Weights of a small multi-label image tagger: arch vit, width 320.
Rows from block 7 of a small multi-label image tagger, named by matrix and row number. Rows with one number within an expert belong to one neuron, the router's apart. Each number is 128 + 32 x the weight over its row's rms, rounded and kept within 0 to 255. All counts start at 0. After the name is the row's rms in percent of the matrix's.
Before each expert's rows are labels from the 100 images, of 14848, where the router gives the expert most weight on average: "responds to" is what is common among them. Only what is clearly more common there than usual is listed. The data: aerial photos of the United States (SatlasPretrain). In brackets: how many of the 100, against the usual share in percent.
# router: slot weights (model.blocks.7.mlp.router.weight, 16x320, trained with AdamW), inputs 0-106
# up: expert up (model.blocks.7.mlp.up, 8x320x320), inputs 0-106
# down: expert down (model.blocks.7.mlp.down, 8x320x320, transposed), outputs 0-106

# expert 5
responds to: crop field (28 vs 8.7)
router.10 106 [ 83 154  82 157 173 168 138  89 194  60 154 136 141  72  91 105 133  57 136 159 129 126  93 129 109  88 149  76 177  95 127  78 130 177 119  83  61  84 115 119 133 152 149  92  95 117 165 131 156  39 123  90 125 129 168 141 117 120 165 183 108 117 115  99 146 120 121  96 117 118  90 141 196 152 123  60 153 132 119 133 151  71 163 162 178 115 172 109  94 171 107 146 138 161 172 155  97 110 132 130  93 129 144 102  98 130 138]
router.11 119 [174 151 161 140 152 126 127 110 167  88 132  71 157  70 114 166 124  87  89 157 107  84 115 122  81 137 148 120 141 131 124  88 116  98  92 128  97 126 129 102 120 116 193 109 144 139 113 121 131 126 116 158  87 144 184 124 137  90 152  88 139 155  94 152  58 102 127 110 120 104 110 141 175 197 158  86  98 126  90 167  87  76 150 123 130 150 191  98 103 120 132 107 196 188 133 148 125 101 155 138 162 177 142  89 167 119 206]
up.0 102 [187 104 119 159 128 132 140 120 126 110 157 154 141 130  57 130  92 104 196 106  77  36 139 109 103  98 118 109 102  95  52 164 117 109 119 108 147 153 124  86 134  85 182  81 100 140 153 156 156 130 137 127 162 124 182 201 179 141 169 108 118  98  88 174 110 182 175 129 119 144 115  92  65 149 133  91  72 144 140 150 133 150 126 153 182 104 143 164  80 174 143 116  88 135 145  80 200 157  89 159 157  85 143 190 107 146 190]
down.0 108 [ 84 202  79  87 165 105 177 129 143 182 151 143  87 167 154  93 142  72 175  91 122 118  89 123 166 152 161 160 154 111  68 127 174 116 180  65 151 131 157 142 201 143 150 138  70 123 166 177 137 141 151 132 135 178 104 152 133 156  82 155 169 155 140  97 153  64 117 119 111 104 115 102 118  98 119 115  98 127 125 105 115  70 132 116 135 157  58 165 133 117 134 169 134 166 174 105  75 111 117  64 150 142  95 137 170 109 135]
up.1 109 [138 118 122 117 192  82 175 103 118 199  94 165  59 126 111 149 127 174  66 175 155  52 168 117 140 192 135 144  75 130 148 112 128  96 102 180 158 118 122 124  90  97  93 122 132  88 150 138  79 122 109 100  97 113 161 134 123  68 113  88 167 113 163  92 114 121 123 119 154 208 113 147 178 131 154 145 148 147 146 164  78 147 106 154 124 123  66 134 165 128 124 150 129 115 148 139 137 125 206  87 147  82 137 107  93  92  41]
down.1 107 [173  85 130  81 158 169 162 128 111  86 110  99 178 130 211 110 125 156 129 118 196 102 109 176 101  97 121  70 121 103 128 148 131 122 126 143 167  89 203 141 150 142 124 106 106 115 157  97  91 109  93 129 153  69 107 140 157 150 195 132 160 129 116 172 129 156 152  95  87 133 181  87 134 124 119  73 105 139 134 150 121 152 121 106 139  95 135  77 124 108 113 100 105 152  73 108 120  41  92 136 118 115  86  64 143 154 106]
up.2 097 [162 132 148 189 146 136 166  91 104 140  72 100 139 170 161 105 100 103 150 107 132 189 151 156 117  72  63 130 185 135 105 150 149  82 171 197  90 124 101 126 108 154  71 150 100 146 156 134 133 158 152 124 164 108 154 145 102  81 152  85 109 169 197 144 185 151 140 161 108 131 131 132 190 122  98 144  97 134  81  88 118 160  93 142 101 113 144 114 124  97 116 125 100 107 124 106 201  55  74 127 100 106 193 120 134 137 137]
down.2 096 [145 143 102 153 110 160 121 138 161 122 161  84  81 129 104 140 138 135 151 177 164 151 119  85 136 143 151 102  95 131  81  68 138 133 154 141 103 161 122 121 121 141 154 202 165 140 112  71  78 143 146 130 121 118 136 168 112 137 121 125 116  92 141 152 134 105 136 139 132 107 131 167 164 178 129  75 115 158 159 169 121 118 151 191 192 131 101 120 165 141 157  62  98 111 180 163  90 140 138 103 133 206  48 114 172 163 123]
up.3 101 [149 120 129 116 169  98 130 163  87 125 134  87 130 103  88 132  88 202 132 151 124 149 168 133 106 120  94 116 178 151 112 148 174 115  69 138 142 172 156  74  80 127 136 171 118 173 163  65 128 138 148 115 107 125 120 167 155 103 116 120 121 119 160 129 156  85 139 146 104 152 111 151  91 110 149 104 140 166 162  69 127 100 123 114 162 133 129  97 130 155  95  86 142 177  66 195  64 150 129  66  92  83  97 107  70  80  97]
down.3 103 [111 122 198  64 125 127  93 116 121 136 127 147  83 144 144  93 186 100 104 119 132 141 151 136 151 138 139 105 140  77 108 121 121 118 147 125 193 127 150 111 133  90 166 161 127 144 104 176  65 198 124  95 131 203 125 153  97 118 182 148 126  70 128 115 100 114 116 128 185 120 123 115 165  49 132 111 118 131  62 117  69 143 162 182 144  77 147 161 232 131 176  82 118 138 207 121 148 189 116 133 140 102 173 113 137 194  99]
up.4 099 [144  80  88 167 175 181 125 131 104 138 128  56 190 123 122 119  94 149  86 163 141 116 144 138 173 106 119 141 124 128 142  62 128 101 138 125 133 153 159 147 109 110 142  83 128 107 111 155 129 128 177  75 124 124 159 124 122 107 107 154 175 144 131  94 146 126 118 119 181  75 161 103 104 143  88  88 130 157 156 103  78 130 133 146 150  89 148 166 117 103 148 123 159 153 141 108 106 111  60 167  87  97 145 123  99 150  98]
down.4 104 [146 183 163  82  94  89 144 166 135  85 120 103 164 175 101 139 112  89  69 111 129 126 101  24 174  90 136 123 117 103 121 131 116 180 130 132  72 134 141 112 161 148 116 130 111 143 160 135 132  80 102 123 157 140 131 178 133 121  75 142 120 117 138 154 150  97  93 118 176 190 179 140 181 130 121 159  89 152 159 106 108 109 167 108 128 103 204 146 176  97 115 115  85 159 124  77 167 143 106 171 143 145  99 211  46 166 154]
up.5 090 [143 119  91 152  91 156 113  91 128 101 159 123 180 109 139 155  76 147 111  83 166 120 108 107  71 196 141 136  94 130  95  99 143 134 112 119 172 135 153 157 112 107 107 111  78 141 162 193 159  98 101 150 146  87 114  99 139 105 132 145 112 131 182 234 119  80 140 110 141 131  82 123 116  79 165 141 201 145 111 129 125 101  81 122 134 133 151 105 139 111 107 128 147 205 115 144 126 206 139 106 109 121  95 111 109 160 133]
down.5 092 [104 167 191 180 110 125  88 106 175 154 116 114 113  83 112 169  83 102 175 128 194 130 126 183 213 115 107 112  83 108 140 104 110 185  86  81 135  62 146 157 138 137 113 208 162 157 135  76 115 113  90 119  81 116 161  96 144 157 187 138 125 167 140 120 148 112 129 130 112 107 153 163 105 141 149  93 157  71 122  75 212 169 146 120 116 108 149 129 176 142 188 133 136 137 133 101 172  93 193 141  74 130 125  99 113 111  62]
up.6 099 [177 195  94 106 112  62 117 124 126 151 117 178 186  65 182 155 124 161 139 117 163 173 172 185 101 141 140 134 105  57 122 107 112 114 115 141 149  82 124 131 156 156 147 113 117 106 168  73  71 139 142 156  47 142 118 169 164 170 135 118 121 139  68 170 129 113 130 153  86 117 120 144 175 113 154 171 154 128 194  55 191 135 125  57 115 130 187 104 128 134 129 182 121 126 108 157  85  65 104 149 148 135 112 129 162 170 131]
down.6 099 [109 151 109  94 168 146 109  94 176 122 117 121  91 113  89 146  91 139 154 128  76  69 154 130 111  63 127 142 146 143 144 103  72 110 141 110 130 160 125 124 166 104 109 151  94  93 119 168 110 175  91 111 128 104 188 103 131 138 159 149 126 110 184  89 148 106  84 218  93 140 121 117 102 109 199 128 105 145 182 100  59 125 161 129  87 138 155  66 157 123 120 195 117 168 136 127 121 140 154  82 104 197 185 144 130 139 131]
up.7 090 [156 109 119 131 108  67 128 108 123  95 126 118  99  94 110 170 131 171 173 150 172 161 163 136  75 106  94 110 155 158 199 118 111 116 135 110 106 105 137 130 113 159 199 113 113 155 100 181 122 161 140 102 109 123 144 199 118 168 139 210  80 167 118 153 169  57 107 131 101 140 149 177 123 110 203 164 126 136 155  93  49 167  68 128 130 145 135 129 168 126 113 158 115 153 184  90 156  69 173 125 134 128 180  66 108 102  86]
down.7 089 [173 160 118 161 145 121 147 175 122 147  81 140  96 130 127 113 186 119 124 188 100 118 138 138 136 100 158 116 131 103 175  87 139 100 184 118 112 123 117  79 118 118  98  90  43 182 107 116 109  98 134 118 146 113 135 159  89 105  99 120 152 102 124  75 152 155  93 196 122 187  76 180 163  68 130 120 141 146 104 140  79  96 101  93  81 173 128 114 131 139 153 145 126 138  75  92 161 125  82 121 105 133  80  94 150 192 128]
up.8 103 [167 153 137 166 129 126 205 139 114 148 109  54 150  89 110 118 175  73 184 148 113 122 142 133 160  97  41 152  49 138 152 146 141 114  98 142  54 101 185 171 137 144  80 144 142 146 124  96 108 119 206  91 101 100 104 123 155 123 168 106  94 120  62  82 128 134 118 121 131 168 141 102 128 115 138  75 141  68  72 180 143 188 113 103 151 169 186 172 145 139 119 131 112  65 129  97 155 158 129 144 116 112 136 144 111  77  94]
down.8 102 [ 62 162 134 177 154 181  81  34  90 117 171 116 128 157 199 103 139 129 150 142 177 185 117 133 114 143 156 133 127 136 143 172 130 185 173 134 158 167 183 139 102 178 130 130 154 172 141 160  82  44 146 102 166 107 136 135  80 101 133 122 136 112  76 114 106  88 176  83 149 112 119  94 156  94 131 155 121 168 125 122 140 158 147 146 149 121 107 151  87 118 121 113  94 131 132 182 196 205  99 118 111  59 120  82 135 122 173]

# expert 2
responds to: building (84 vs 41.6)
router.4 088 [124 115 143 125 104 151 120 164 176 167 116 131  93 108 143 114 141 108 150  63 236  96 106  83 167 149  77  89 110 120  79 118 109 147 165  79 152  83 117 104 175 117 106 108 162  74  94 179 104 111  63 104 126 132 104  80  89 110 110  68 120 115  85 132 133 126 159 157 156  73 115 141 136 131 144  86 162 123 159 143 111 110 125  52 136  93 117  68 198 175 143 133 147 110  74 148  66 148  79  99 125  61  99  68 159 231 161]
router.5 086 [120 116 117 103 107 112 146 124 128  89 146 162  62 149 183  88 155 180 131  55 206 111 156 103 134  77 119 114 123 141 101  72  51  99 179 152 129 108 135 128 117 140 150 153 121  40 152 134 129 142 105  85 143 126 151  85 112 125 131 176  90 153 176 130 129 131 122 121  89  75 125 121  79 102 108 124 133 126 151 116 165 125 146 118 123  93 101  59 174  87  75 141 137 103  95 123  91 128 105 179 141  74 130 121 133 165 153]
up.0 098 [162 137 116 193 171 120 131 128 153 188 147 134 133 125 164 124 128 134 101 145 114 150 151 127 171 135 105  95 103 167 190 170 166 123 146 150 115 127 117 115  72  71  61 202 110 157  99 122 157 118 112  62 125  82 141 129 138 119 105  81 149 148 124 192  97 149  63 123 118 152 103 159  23 107 111 129 177  95 103 172  82 180 130 150 117  76 106 128 144 176 139  96  86 144 166 120  95  90 144 104 143 164 137 141 114 146  82]
down.0 091 [103 127 130 124 112 208 173 146 104 138 161 136 112 137  88 155 126 108  71 156 132 106 109 162 113  89 143 134 132 193 135  88 102 124 107 139 164 129 136 130 100 141 125 125 121  70  82 161 161 121 171 147 144 150 172 156  73 149 129 118  97 151 153 133  94 108 132 108  52  82 150  12 140 164 121  98 102  55 118 102  81 105 130 127 149 143 195 124 163  73 176 127  60 127 133 137 171 140 183 151 137 111 136 167 157 150 134]
up.1 105 [107  76 113 167 127 217  66 131  96  93 135 131  62 112 118  72 186 142 134 153 119 120 123 167 106 167 161 131  59 118 122 182 157 146 146 139 142  70 133 111 163 109 127 122 118 142 116 115  72  76 112 145  63  93 151 107 153  68 120  64 141  89  73 127 118 129 118  99 163 132 174 116 107 113 115 129 122 144 123 191 145 139 139 214 139 145  65 188 141 135  94 111 104  83 159 135 113 119 159 120 161 114  88 161 134 113 119]
down.1 105 [118 103 122 142 140  98 132 117 160  82  79  63 176 166 159 167 183 131 140 105 134 179 120  96 151  93 127 154 156 113  82  77 127  74 164 122 142 111 171  96 135 110  96 116 148 137 129 154 116 124 128 121 104 100  96 144 177  82 119 135 178 120 157 110 152  81  88 108  53 130 103 148 147 138 176 130 100 155 111  93 141  65 132 141 130 156  81  12 100 107  87 172 132 179 110  74 183  99 174 107 101  83 124 175 114 141 136]
up.2 106 [124 145 135  87 117 127  90  67 160 171 149 116 140 155 148  67 116 106  84 112  89 122  91  82 107 107  55  93 115 160 114  92 201 110 150 158 157 147 109  91 159 119  70 124  98 166 118 106 109 135 161  78 159 164 120  89 107 189 109 190  71 141 104 141  98 145 176 120 137  62  87 142  96 134 120 101 138 104 128 143 166 180 118 118 144 168 111 136 169 136  96 118 172  91 213 176 146 143 113 111 144 130 142 127 140 100 143]
down.2 101 [105 119 125 144 159 137 119 140 139 161  76 125  87 173 105  96  78 125 116 144  90 119 123 115 196  86 162  77 143 119 132 105 111  88 129  94  50 147  95 113 119 113 199  70 144 216 157 141 134 181 116 118  83 103 148 158 114  93  90 132 134 159 128 126 174 152 170  77 108 150  84 137 127 135 178 117 192 154 190 152 184 110 159  82  84  72 135  92  80 117 105 119 104 110  97 142 143  76 120 136 125 171 168 109 104  96 173]
up.3 095 [147 126 157 115 107  77 109 203 144 142  86   8  90 121 123 125 170 157 141 100 130 102 201 100 145 110 136 177 135 115 129 164 119  82 146 164 139 154  93  82 117 119 156 143 132 144 147 102 138 119  93  83 128 106 114 111 106 144 121 127 152 103 138 124  87 143 119 155  94 202 163  93 119 184 110 107 160 150 119 141 141 122 164 174 101 196 104 180  93 178  94 120  99  83 159 137 109  81 116 186 135 109 127  67 131 163 117]
down.3 093 [ 73 160 133 173 155 140 137 101 135  93 158 107 124 100 137 115 183 152 119 152 146 135 129 133 140 143 104 151 117 153 147 109  82 163 157 196  69 119 166 118 104 160  92 113 173 112 136 173 118  73 155 149 132  96 153 131  87 131  68 118 148 129 176 117 105 107 145 132 129 102  86  91 160 115 116 111 119 118 118 120 140 119 130 121 126 193 104 117  90 158 124  92 137 106 134 155 144  99 132 163 133 112 133 139 117 141  90]
up.4 105 [109 137  93 192 157 215 146 107 112 100 128 123  32 155 114  65 149 148 114  79 101 115 150 114 118 138 161 175 115 137 106 149  62 139 156 146 154 108 101  88 145 142  94 176 189 147 134 120 140  49 128 161 131  94  78  91 146 134  60 175 107 116  79  90 117 173 181 116  84 133  76  88 124  78  76 147 129 216 127  96 134 157 155 128 124 151 127 112 140 185 125 167 158 140 124  51 117 144  43 108  60 168 116 155 119 179  91]
down.4 111 [121  46 103 117 110 158  93  89 140 122 168  74 131 117 109 105 132 108 155  83 163 153 164 138 139 151 158  95 136 145  63 151  73 159 140  99 130  93 153  91 110 166 114 117  94 167 120 133 140 146 171 116 137  94 173 157  91 150 119  97  89 169 134  90 104 127 154 159 149 239 170  85 135 121 153  91 145 110 135 135 120 139 117 145 105  92 178 169 129 159 148 134 147 106  90 175 109 151 129 140 137 208 162 123 113 134 129]
up.5 094 [147  96 157 136 143 152 132 110 110 158 161 144 213  84  98 123 122 144 134 112  81 136  99 183 102 101 156 102 130  91 119 216 103  92 115 175 106 129 131 166 141 160 128 124 146 233 110 174 151 157 198 151  73  71 117 161 166 120 160 103 108 164 126 100 128 102 157 110 146 118 175 140 143 130 138 128 144 149 143 153 109 131 126  72  62  78 180 126 103 121 157 102 112 155 116 117 145  89  56  83 142 162  99 126 168  69 193]
down.5 097 [214 122 128 133 134  72 136  75 125 103 114 142 150 110 140 175 123 132 109  86 115 101 160 146  67 126 141 127 180 117  98 120 139  48 105 102 114 104 112  76  84 122 135 117 118  89 148 122  83 134 164 160 143 163 193  65  83  96  83 151 158 148  94 129 108 109  97 115 125 116 171 105 106 108 102 130 109 157 153 193 168 123 144 157 171 125 147 133 151 102 108 194 131  80 108 154 102 163  95 128  98 119 105 152  79  81 183]
up.6 097 [117 136  70 125 120 147 120 153 132 150  89 131 127  98 138 147 101 141 134 102  93 136  93 133 141 151  94 145 141 153 123 138 153 181 127  37 137 161 182 148 212  66 118  87 117 152 131 179  66 130 122  90 134 154 111 107 114  86 137 220  66  89 155  84 121 163 128 180 105 134  91  55 140 127 119 125  94 155 114 140 148 147 107 180 102 116 147 134 176  60 121  49 167 103 140 143 163 119 134  60 107 142 124  81  88 158 112]
down.6 099 [ 96 124 164 143 141  81 113 138  85 110  85 109 188  84 132 179  62 115 160  85 101 100  99 110 118 143 108 125 152 119 124 125 169 141 130 138 120 153 142 158  86 129 186 104 117 136 141 169 179 128  94  83 142  56 119 107 135  94 147  60 128 103 119 125 169 135 166  94 106 114 156 164 125 143 142  82 123 143 133 124  99 140 149  74 143 121 111 113 130 179 123 170  67 156 149 137 137  97 109 109 148 182 106 161 139 207 120]
up.7 109 [142 213 136  73 136 113 111  99 108  47 105 153  73 136 202 161 144 204 110 178 156 165  72 156 142 150 101 117 101 115 149 150 143 124 141 149 110 133 125 128 169 108 160 209 146  76  75 151 107  61 142 128  73 161 157 134  81 146 134 105 103 140 105 160 113  88 142 141  95 107 108 124  77 179  99 149 126 136 165 162 147 130 176 101 105 139 118  76  86 117 124 174 120 130 106  59 117  59 100 155  87 124 113 112 146 116 137]
down.7 094 [106 147 111 115 124 125 136 128 141 169 163 179 103  97  85 137 100 130 137 135 129 110 121 137 187 138  67 185 101 110 160  85 103  64  88  79  73  85  79 107 127 110 119 111  94 118  91 107 131 120 105 129 155 108 112 131 156 111 140  76 159 108 131 156 118 134 193 104 116 110 111 123 142 115 185 159 122 128  93 136 110 165 167 126  51 160  41 165  96 120  70 167 183  51 106 158  68 165 136 137 114 173 169 153 139 140  97]
up.8 100 [ 88 107 165 167 127 119 121 171 155 154 137 131 154 171 101 134 133 144 135 150  85 144  97 151 123 106 130 125 181  73 128 174 125 163 125 109 126 112 161 138  84 102 130 118 144 150  92  38 134 123 103  90  88 163 153 104 128 144 186 144  88 162  51  93 120 161 133 109 194  93 104 134 156 153  82 120 121 134 141 120 143 169 109 185 120 178 126 143  74 124  62 139  54 115 120 132 147 127 133 166 105 110  93 135 100 129 152]
down.8 104 [117 125 146 147 120  87 197 138  87  75 148 161 129 134 115  65 164 110 100 147  32  82 154 157 137 153 164 173 140 163 182  81 158 129 110  58  98 117 153 136 142 146 156 165 147  89 133 177 154 105 183 122 181 141 134 146 179  85 145 162 133 153 123  97 139 162 155 101 144  96 112 133 123 105 109 139 178 151  45 173 141  73 100 134 141 153 123 113 165 121 144 162 159 136 117 121  78  83 141 151 164 100 127 161 152 105 126]

# expert 3
responds to: crop field (49 vs 8.7)
router.6 119 [105  93 148  63 157 147 106  74 181 137 175 159  79 117 112 134  96 143 137  89 163  98 154  70 119 180 119 140  89 152  86 138 117 155 106  81 119 110 187 138 151 163 139 118 134  87  60 113 118 138 161 111 104 144 172 135 159 159 173 106 154 108 115 137 138 116  87  88 145 138 125 126 136 133 161 113  92 159 138 145  91 150 138 115 161 171 107  92 155 143 138  47 180 157 115 186 108 128 177 113 170 138 130  58 119 121 156]
router.7 104 [142  84 197 155  86 106 111 105 115 133  75 145 151 125 104 150 100 141 139 167 175  90 106 113 140 212  66 138 127 150 123  80 172 182 103 108 152 128 101 184 128 171 160 128 170  84  85 170 168 111  90 124  42  96 162 169 161  72 196  99 141 148  98  87  94 105  75 128 160 110  84 152 102 126 124 108 127 123 142  74 153 134 205 128 136 213 108 137  83 108 148  96 157 125 126 145  58 124 145 138 118 171 154 109 116 160 200]
up.0 104 [135 170 119 168 127  86  92 146 147 155 211  96  47  91 176 177 136 112  99 129  81 175 142 144  82  94 147 126 132 144  85 102 131 132 108 109 155 161 115 161 101 104 134 126  76 183 145 103  82 148 124 110 114 163 132 118 179 143 134 118  90 141 126  97 208 107 115 136 144 116 131  72 143 131 179 106 163 101  77 113  95 127 191 111 138 125 113 128 134 154  97 151 149 154 189  93 143 185 125  91 107  98 155 128 182 171 154]
down.0 107 [ 90 164 127 146  92 130 156 152  75 164 111  94  46 161 135 146 136 127 187 116 177  82 110 198 169 144 148 137 151 147 108 179 173  61  81  92 141  99 118 136 147 141 128 119  93 152 145  75 106  74 115 185  57  51 128 151 104 158 117  88 193 117 144 161 153 115 107 190  96 131 184 103  92 141  71 125 124 127 153 152  95 136 107 143 102  79 185 150 169 168  98 155 130 146 137 124 160  99 114 164 151 135 112 100 136 151 175]
up.1 106 [141  92 133 118 139 142 134  71 137  97 153 169 140 173 127 168 105 162 130 137 129 134 197  89 123  80 147 141 135 106 152  72 127 141 116 106 149  82 122 140  80 126 126  99 159 130 127 141 128 118 111 180 166 170 133  95 146 138  97 122 129  37 151 113 150  97 125 132 105 170 148 101 126 123 100 149 100 119 121 140 127 115 126 151 121 122 149 106 143 146 181  95 166 178 109 114  88 149  73 140  81 108 156 102 178 187  62]
down.1 102 [128 133 103 107 117 138 105 105  91 155 104 148 144 111 133 102 149 136 153 147 148  99 102 142 169 137 134 127 142 151 144 132 129 153 153 106  65 148 129 150 194 172 143 190 150 176 203 125 125 130  93 144  93 119 142 112 133 146  72 118 131 122 117 152 139 112 151  70 105  94 211 124 134 125 133 101 144  97 130 161 103 122  29 118 130 125 121 122  82 113 190 169 129 133  70 162 141 110 197 112  52 145 107 207  57 131  82]
up.2 108 [124 148 167 128 100  57 167 141 118 119 128 151 114  96 102  78 127  80 188 114 143 158 166 161 116 141 104 112 113 132 158  89 105 171 144 112 125  75  63 103 115 153 170 144 154 122 148 107 108 148 157 149  78 150 165 163 116  94 118 154 148 151 196  94 123 105 103 160 203 101 125  71 161  59 158 144 146 155  68  87 116  86 108 165 128 208 166 173 152 147 119 121  85  80  86  92 144  83 185 170 162 120 167 166 176 124 137]
down.2 105 [102 136 111 153  95 136  96 128 203 139 143 132 125  80 138 122 108 137 131  95 161 113 147 111 171 130 139 116 180 140 102 145 146 117 113 150 130 215 123 127 148 119  86 114 116  55 165 147 146  79 102 147 116 115 165 164 142 159 123 151  57 141 104 112 173 139  77 150 106 163 111  63 145 105 115 164 104 146 111 117 165 125 202 177 124 159 118 139  69 169 203  97 195 173 106 133  97 176  42 136 187 119 149 121  80 135  50]
up.3 095 [124 165 122  79 115 155 139 134 144 167  95  77 183 151 103 160 123 123 102 143 137 109 105  84 105 145 158 177 152  91  94 132 136 129 137 175 132  71 101 168 133 170 154 130 143 171  88 115 141 105  98 116 121 106 133 149 115 143 140  78 124 134  89 116 122  97 122 100 133 123 169 108 133 149  74 120 157 128  98  67 189 142 188 144 131 152 107 177 144 114 154 155 112  91  89 100 152 143  98  75  99 189 115 136 118 116  96]
down.3 093 [121 128 130 115 156 116  97 112 131 134  85 104 115  99  56 153  61 198  75 169  98 129 202 175 121 163 134  72 114 174 116  88 179 103  79 185 130 103 160  90 153 136 119 117  54  99 100 174 130 139 167 126 161 116 124 139  85  83 146  99  96 148 146 223 117  91 131 114 134 141  89 172 102  96 127 104 124 126 109 129 137  88 164 129 114 144 121 112 110 104 113 173  76  87 124 132 153 109 143 135 115 104 157 163 131 126 114]
up.4 106 [126 112  81  36 127 190 116 121 146 132 115 148  85  94 127 104 150 124 105 112 106 155 113 106 148 193 160 162 123 126 113 100 182 188 116 109 163 192 134 118 156 134 160 139 117 111  91 154 133  94 144 122  66 181 129 115  73 139  99  98 141 121 132 142 142 167 169 157 182 146  86 141 161 131 128 122 157  97 117  82 131  94 110 176  54  70 144  86  73 145 107 121 115 178  99 110 169 134 110  70 108 119 159 154 140 151 168]
down.4 111 [134 190  94 155 137 137 184  94 134 178 101 153 134  84  95 105 137 178 119 166 143 145 110 143 109 117 115  80 161 132 109 106  85 105 132 172 159 101 146 110  93  84 157 164 103 133 168 127 101 156 160 181 162 108  86 107 106  66 118 118 167 120  93  96 118 163 138 140  78 103 131 141 136 136  97  98 151 157 144 161 176 164 133 134 136 137 160 194 136 109 121 150 129 168 125 100 142 103 112 165 113  86 108  68  92  98 150]
up.5 104 [ 96 165 109 113 135 203 106 140  86 173 122 118  38 144 152 135 100  22 152 131 170 128  58 118 144  47 143 171  99 137 139 130 135 133 153  98 142 125  65 142  55  57 134 121 108 140 150 164 195 138  90 172 158 155 134 155 115 112 163 110 128 154 173 116 102 169 106 103 107 151 155 138 102 123 102 130 132 123 124 147 140 162  84 105 105  83 139 122 144  92 141 135 106 101  94  85  95 136 198 123 128 113 161 113  61 132 108]
down.5 098 [153 103 148  69 108 147  79  78 138 108 130 112 126 164 155 116  90 191  60  46  83 128  96 200 150  97 158 110 135  96 136 113  86 129  84 154 144  93 136 148 127 111 148 138 152 143 131 157  46 117 160 133 154 115 145 122 175 125 100 125 153 146 127 181 207  99 195  70  96  62 127 145 114 161 143  78 165 106 117 101 154 117 153 118 109 100 129 122  98 139 121 193  83 120 135 133 170 139  75 119 101 126  73  99 137 138 127]
up.6 087 [ 87  76 144 133  60  92  88 124 142 151 166  72 162 146 133 131 133 134  56 133 131  94 135 137 131 166  77  99 207 147 125  98 171 119 168 155 136 140  99 183 138 134 126 223 135 131 147 144 119 182 155  87 136 105 144 145 130 176  83  97 145  70 128 128 131  70 150 119 112 128 164 143 130 128 117 185 140 153 155  82 120 162 122 109 123 114 146  96 132 144 115  98 122  95 136 150  98 140 123  87 128 144 162 190 173 156 191]
down.6 093 [111 122 114 149 147  99 153 149 149 133 102 191  91 103 108 120 117 159 119 122  96 104 106  78 139 205 151 121  81 145 119 112  97 107 143 108 158 132 115 151 153 133 123 152  91  81  99  96 101 123 167 108 103 124  77 122 164 147 169 131 187 117 150 134 124 135  56 195 169 175 130 146 144 171 116 128 151 185 104 169 200 137  66 153 124 114  77 130 122 122 130 165 102 113 152 133 128 119  80 132 164 130 124 167 100 144 144]
up.7 098 [114 148 146 180 123 156 122  94 179 132 132 148  91  83 152 121  86 178 124 152 108  72 170 114 116 122 173 114 154 133 109 108 119  93 158 140 116 149  47 122 153 122 175 159 138 118 135 153 131 137 149 122  85 112 151 109 113 178 112 101 157 124  81 101 144  76  87  90 123 141 148 139 158 138 117 150  91 193 105 127 135  75 128 118 129 142 137 137 144  82 137 163 124 160 182 125 158 155 134 208 144  86 142 137 165 182 118]
down.7 104 [131 139 127 124  70 132 159 110 174 175  50  73 130 140 176 124  82  81 116  96 131 154 172 154 169 104 120 126  49  93  57 207 130 104  87  96 140 126 139 127  96  78 123 128 134  87 175  93  94 128 139  87 130  96 136 163  93 112 153  96 156 125  92  45 178 126 101 154 120 151  91 120 110 156 188 145 129 105 173  89 115 158 189 198 108 131 147 172 152 112  85 179 126 141 152 123 119 114 101  52 165 124 124 121 128 136 151]
up.8 107 [ 96 179 149 139 147 153 123 134 128 132 159 147 120  47 101 133  76 110 190 178 128 118 114 129 111 121 151 190  59 123  74 127 164 129  84  98 164 120 136  91 139 129 130 137  80 157 147 157 169 161 157 148 156 138 180 121 102  80 139 171 138 131  89  90 153 141 168 122  83 115 202 112 123 142 101  97 152 178  74  99  67 137  97 176 125 123 109 113 156 158 205  73 124 125  82 116  66 135 128 119 175 154 122 176 153 142 142]
down.8 103 [ 90 115 120 130 149 224 140 147 150 134  69 102 128  90 120 143  68 126 142 111 123 101 129 144 119 111  96 105 177  91 142  73  81 168 122 143  82 108 155  83 126 128 121 212 170 134 179 152 151 108 112 159  89  74  90 128 122 172 141 138 149 110 108 130  54 147 182 157 135  90 135  69 151 169 112 181 138 141 110 161 130 105  75  87  78 112 155 166 154 146 137 181 161  91 132 176 135 134 176 117 123 152  97 135  95 153 136]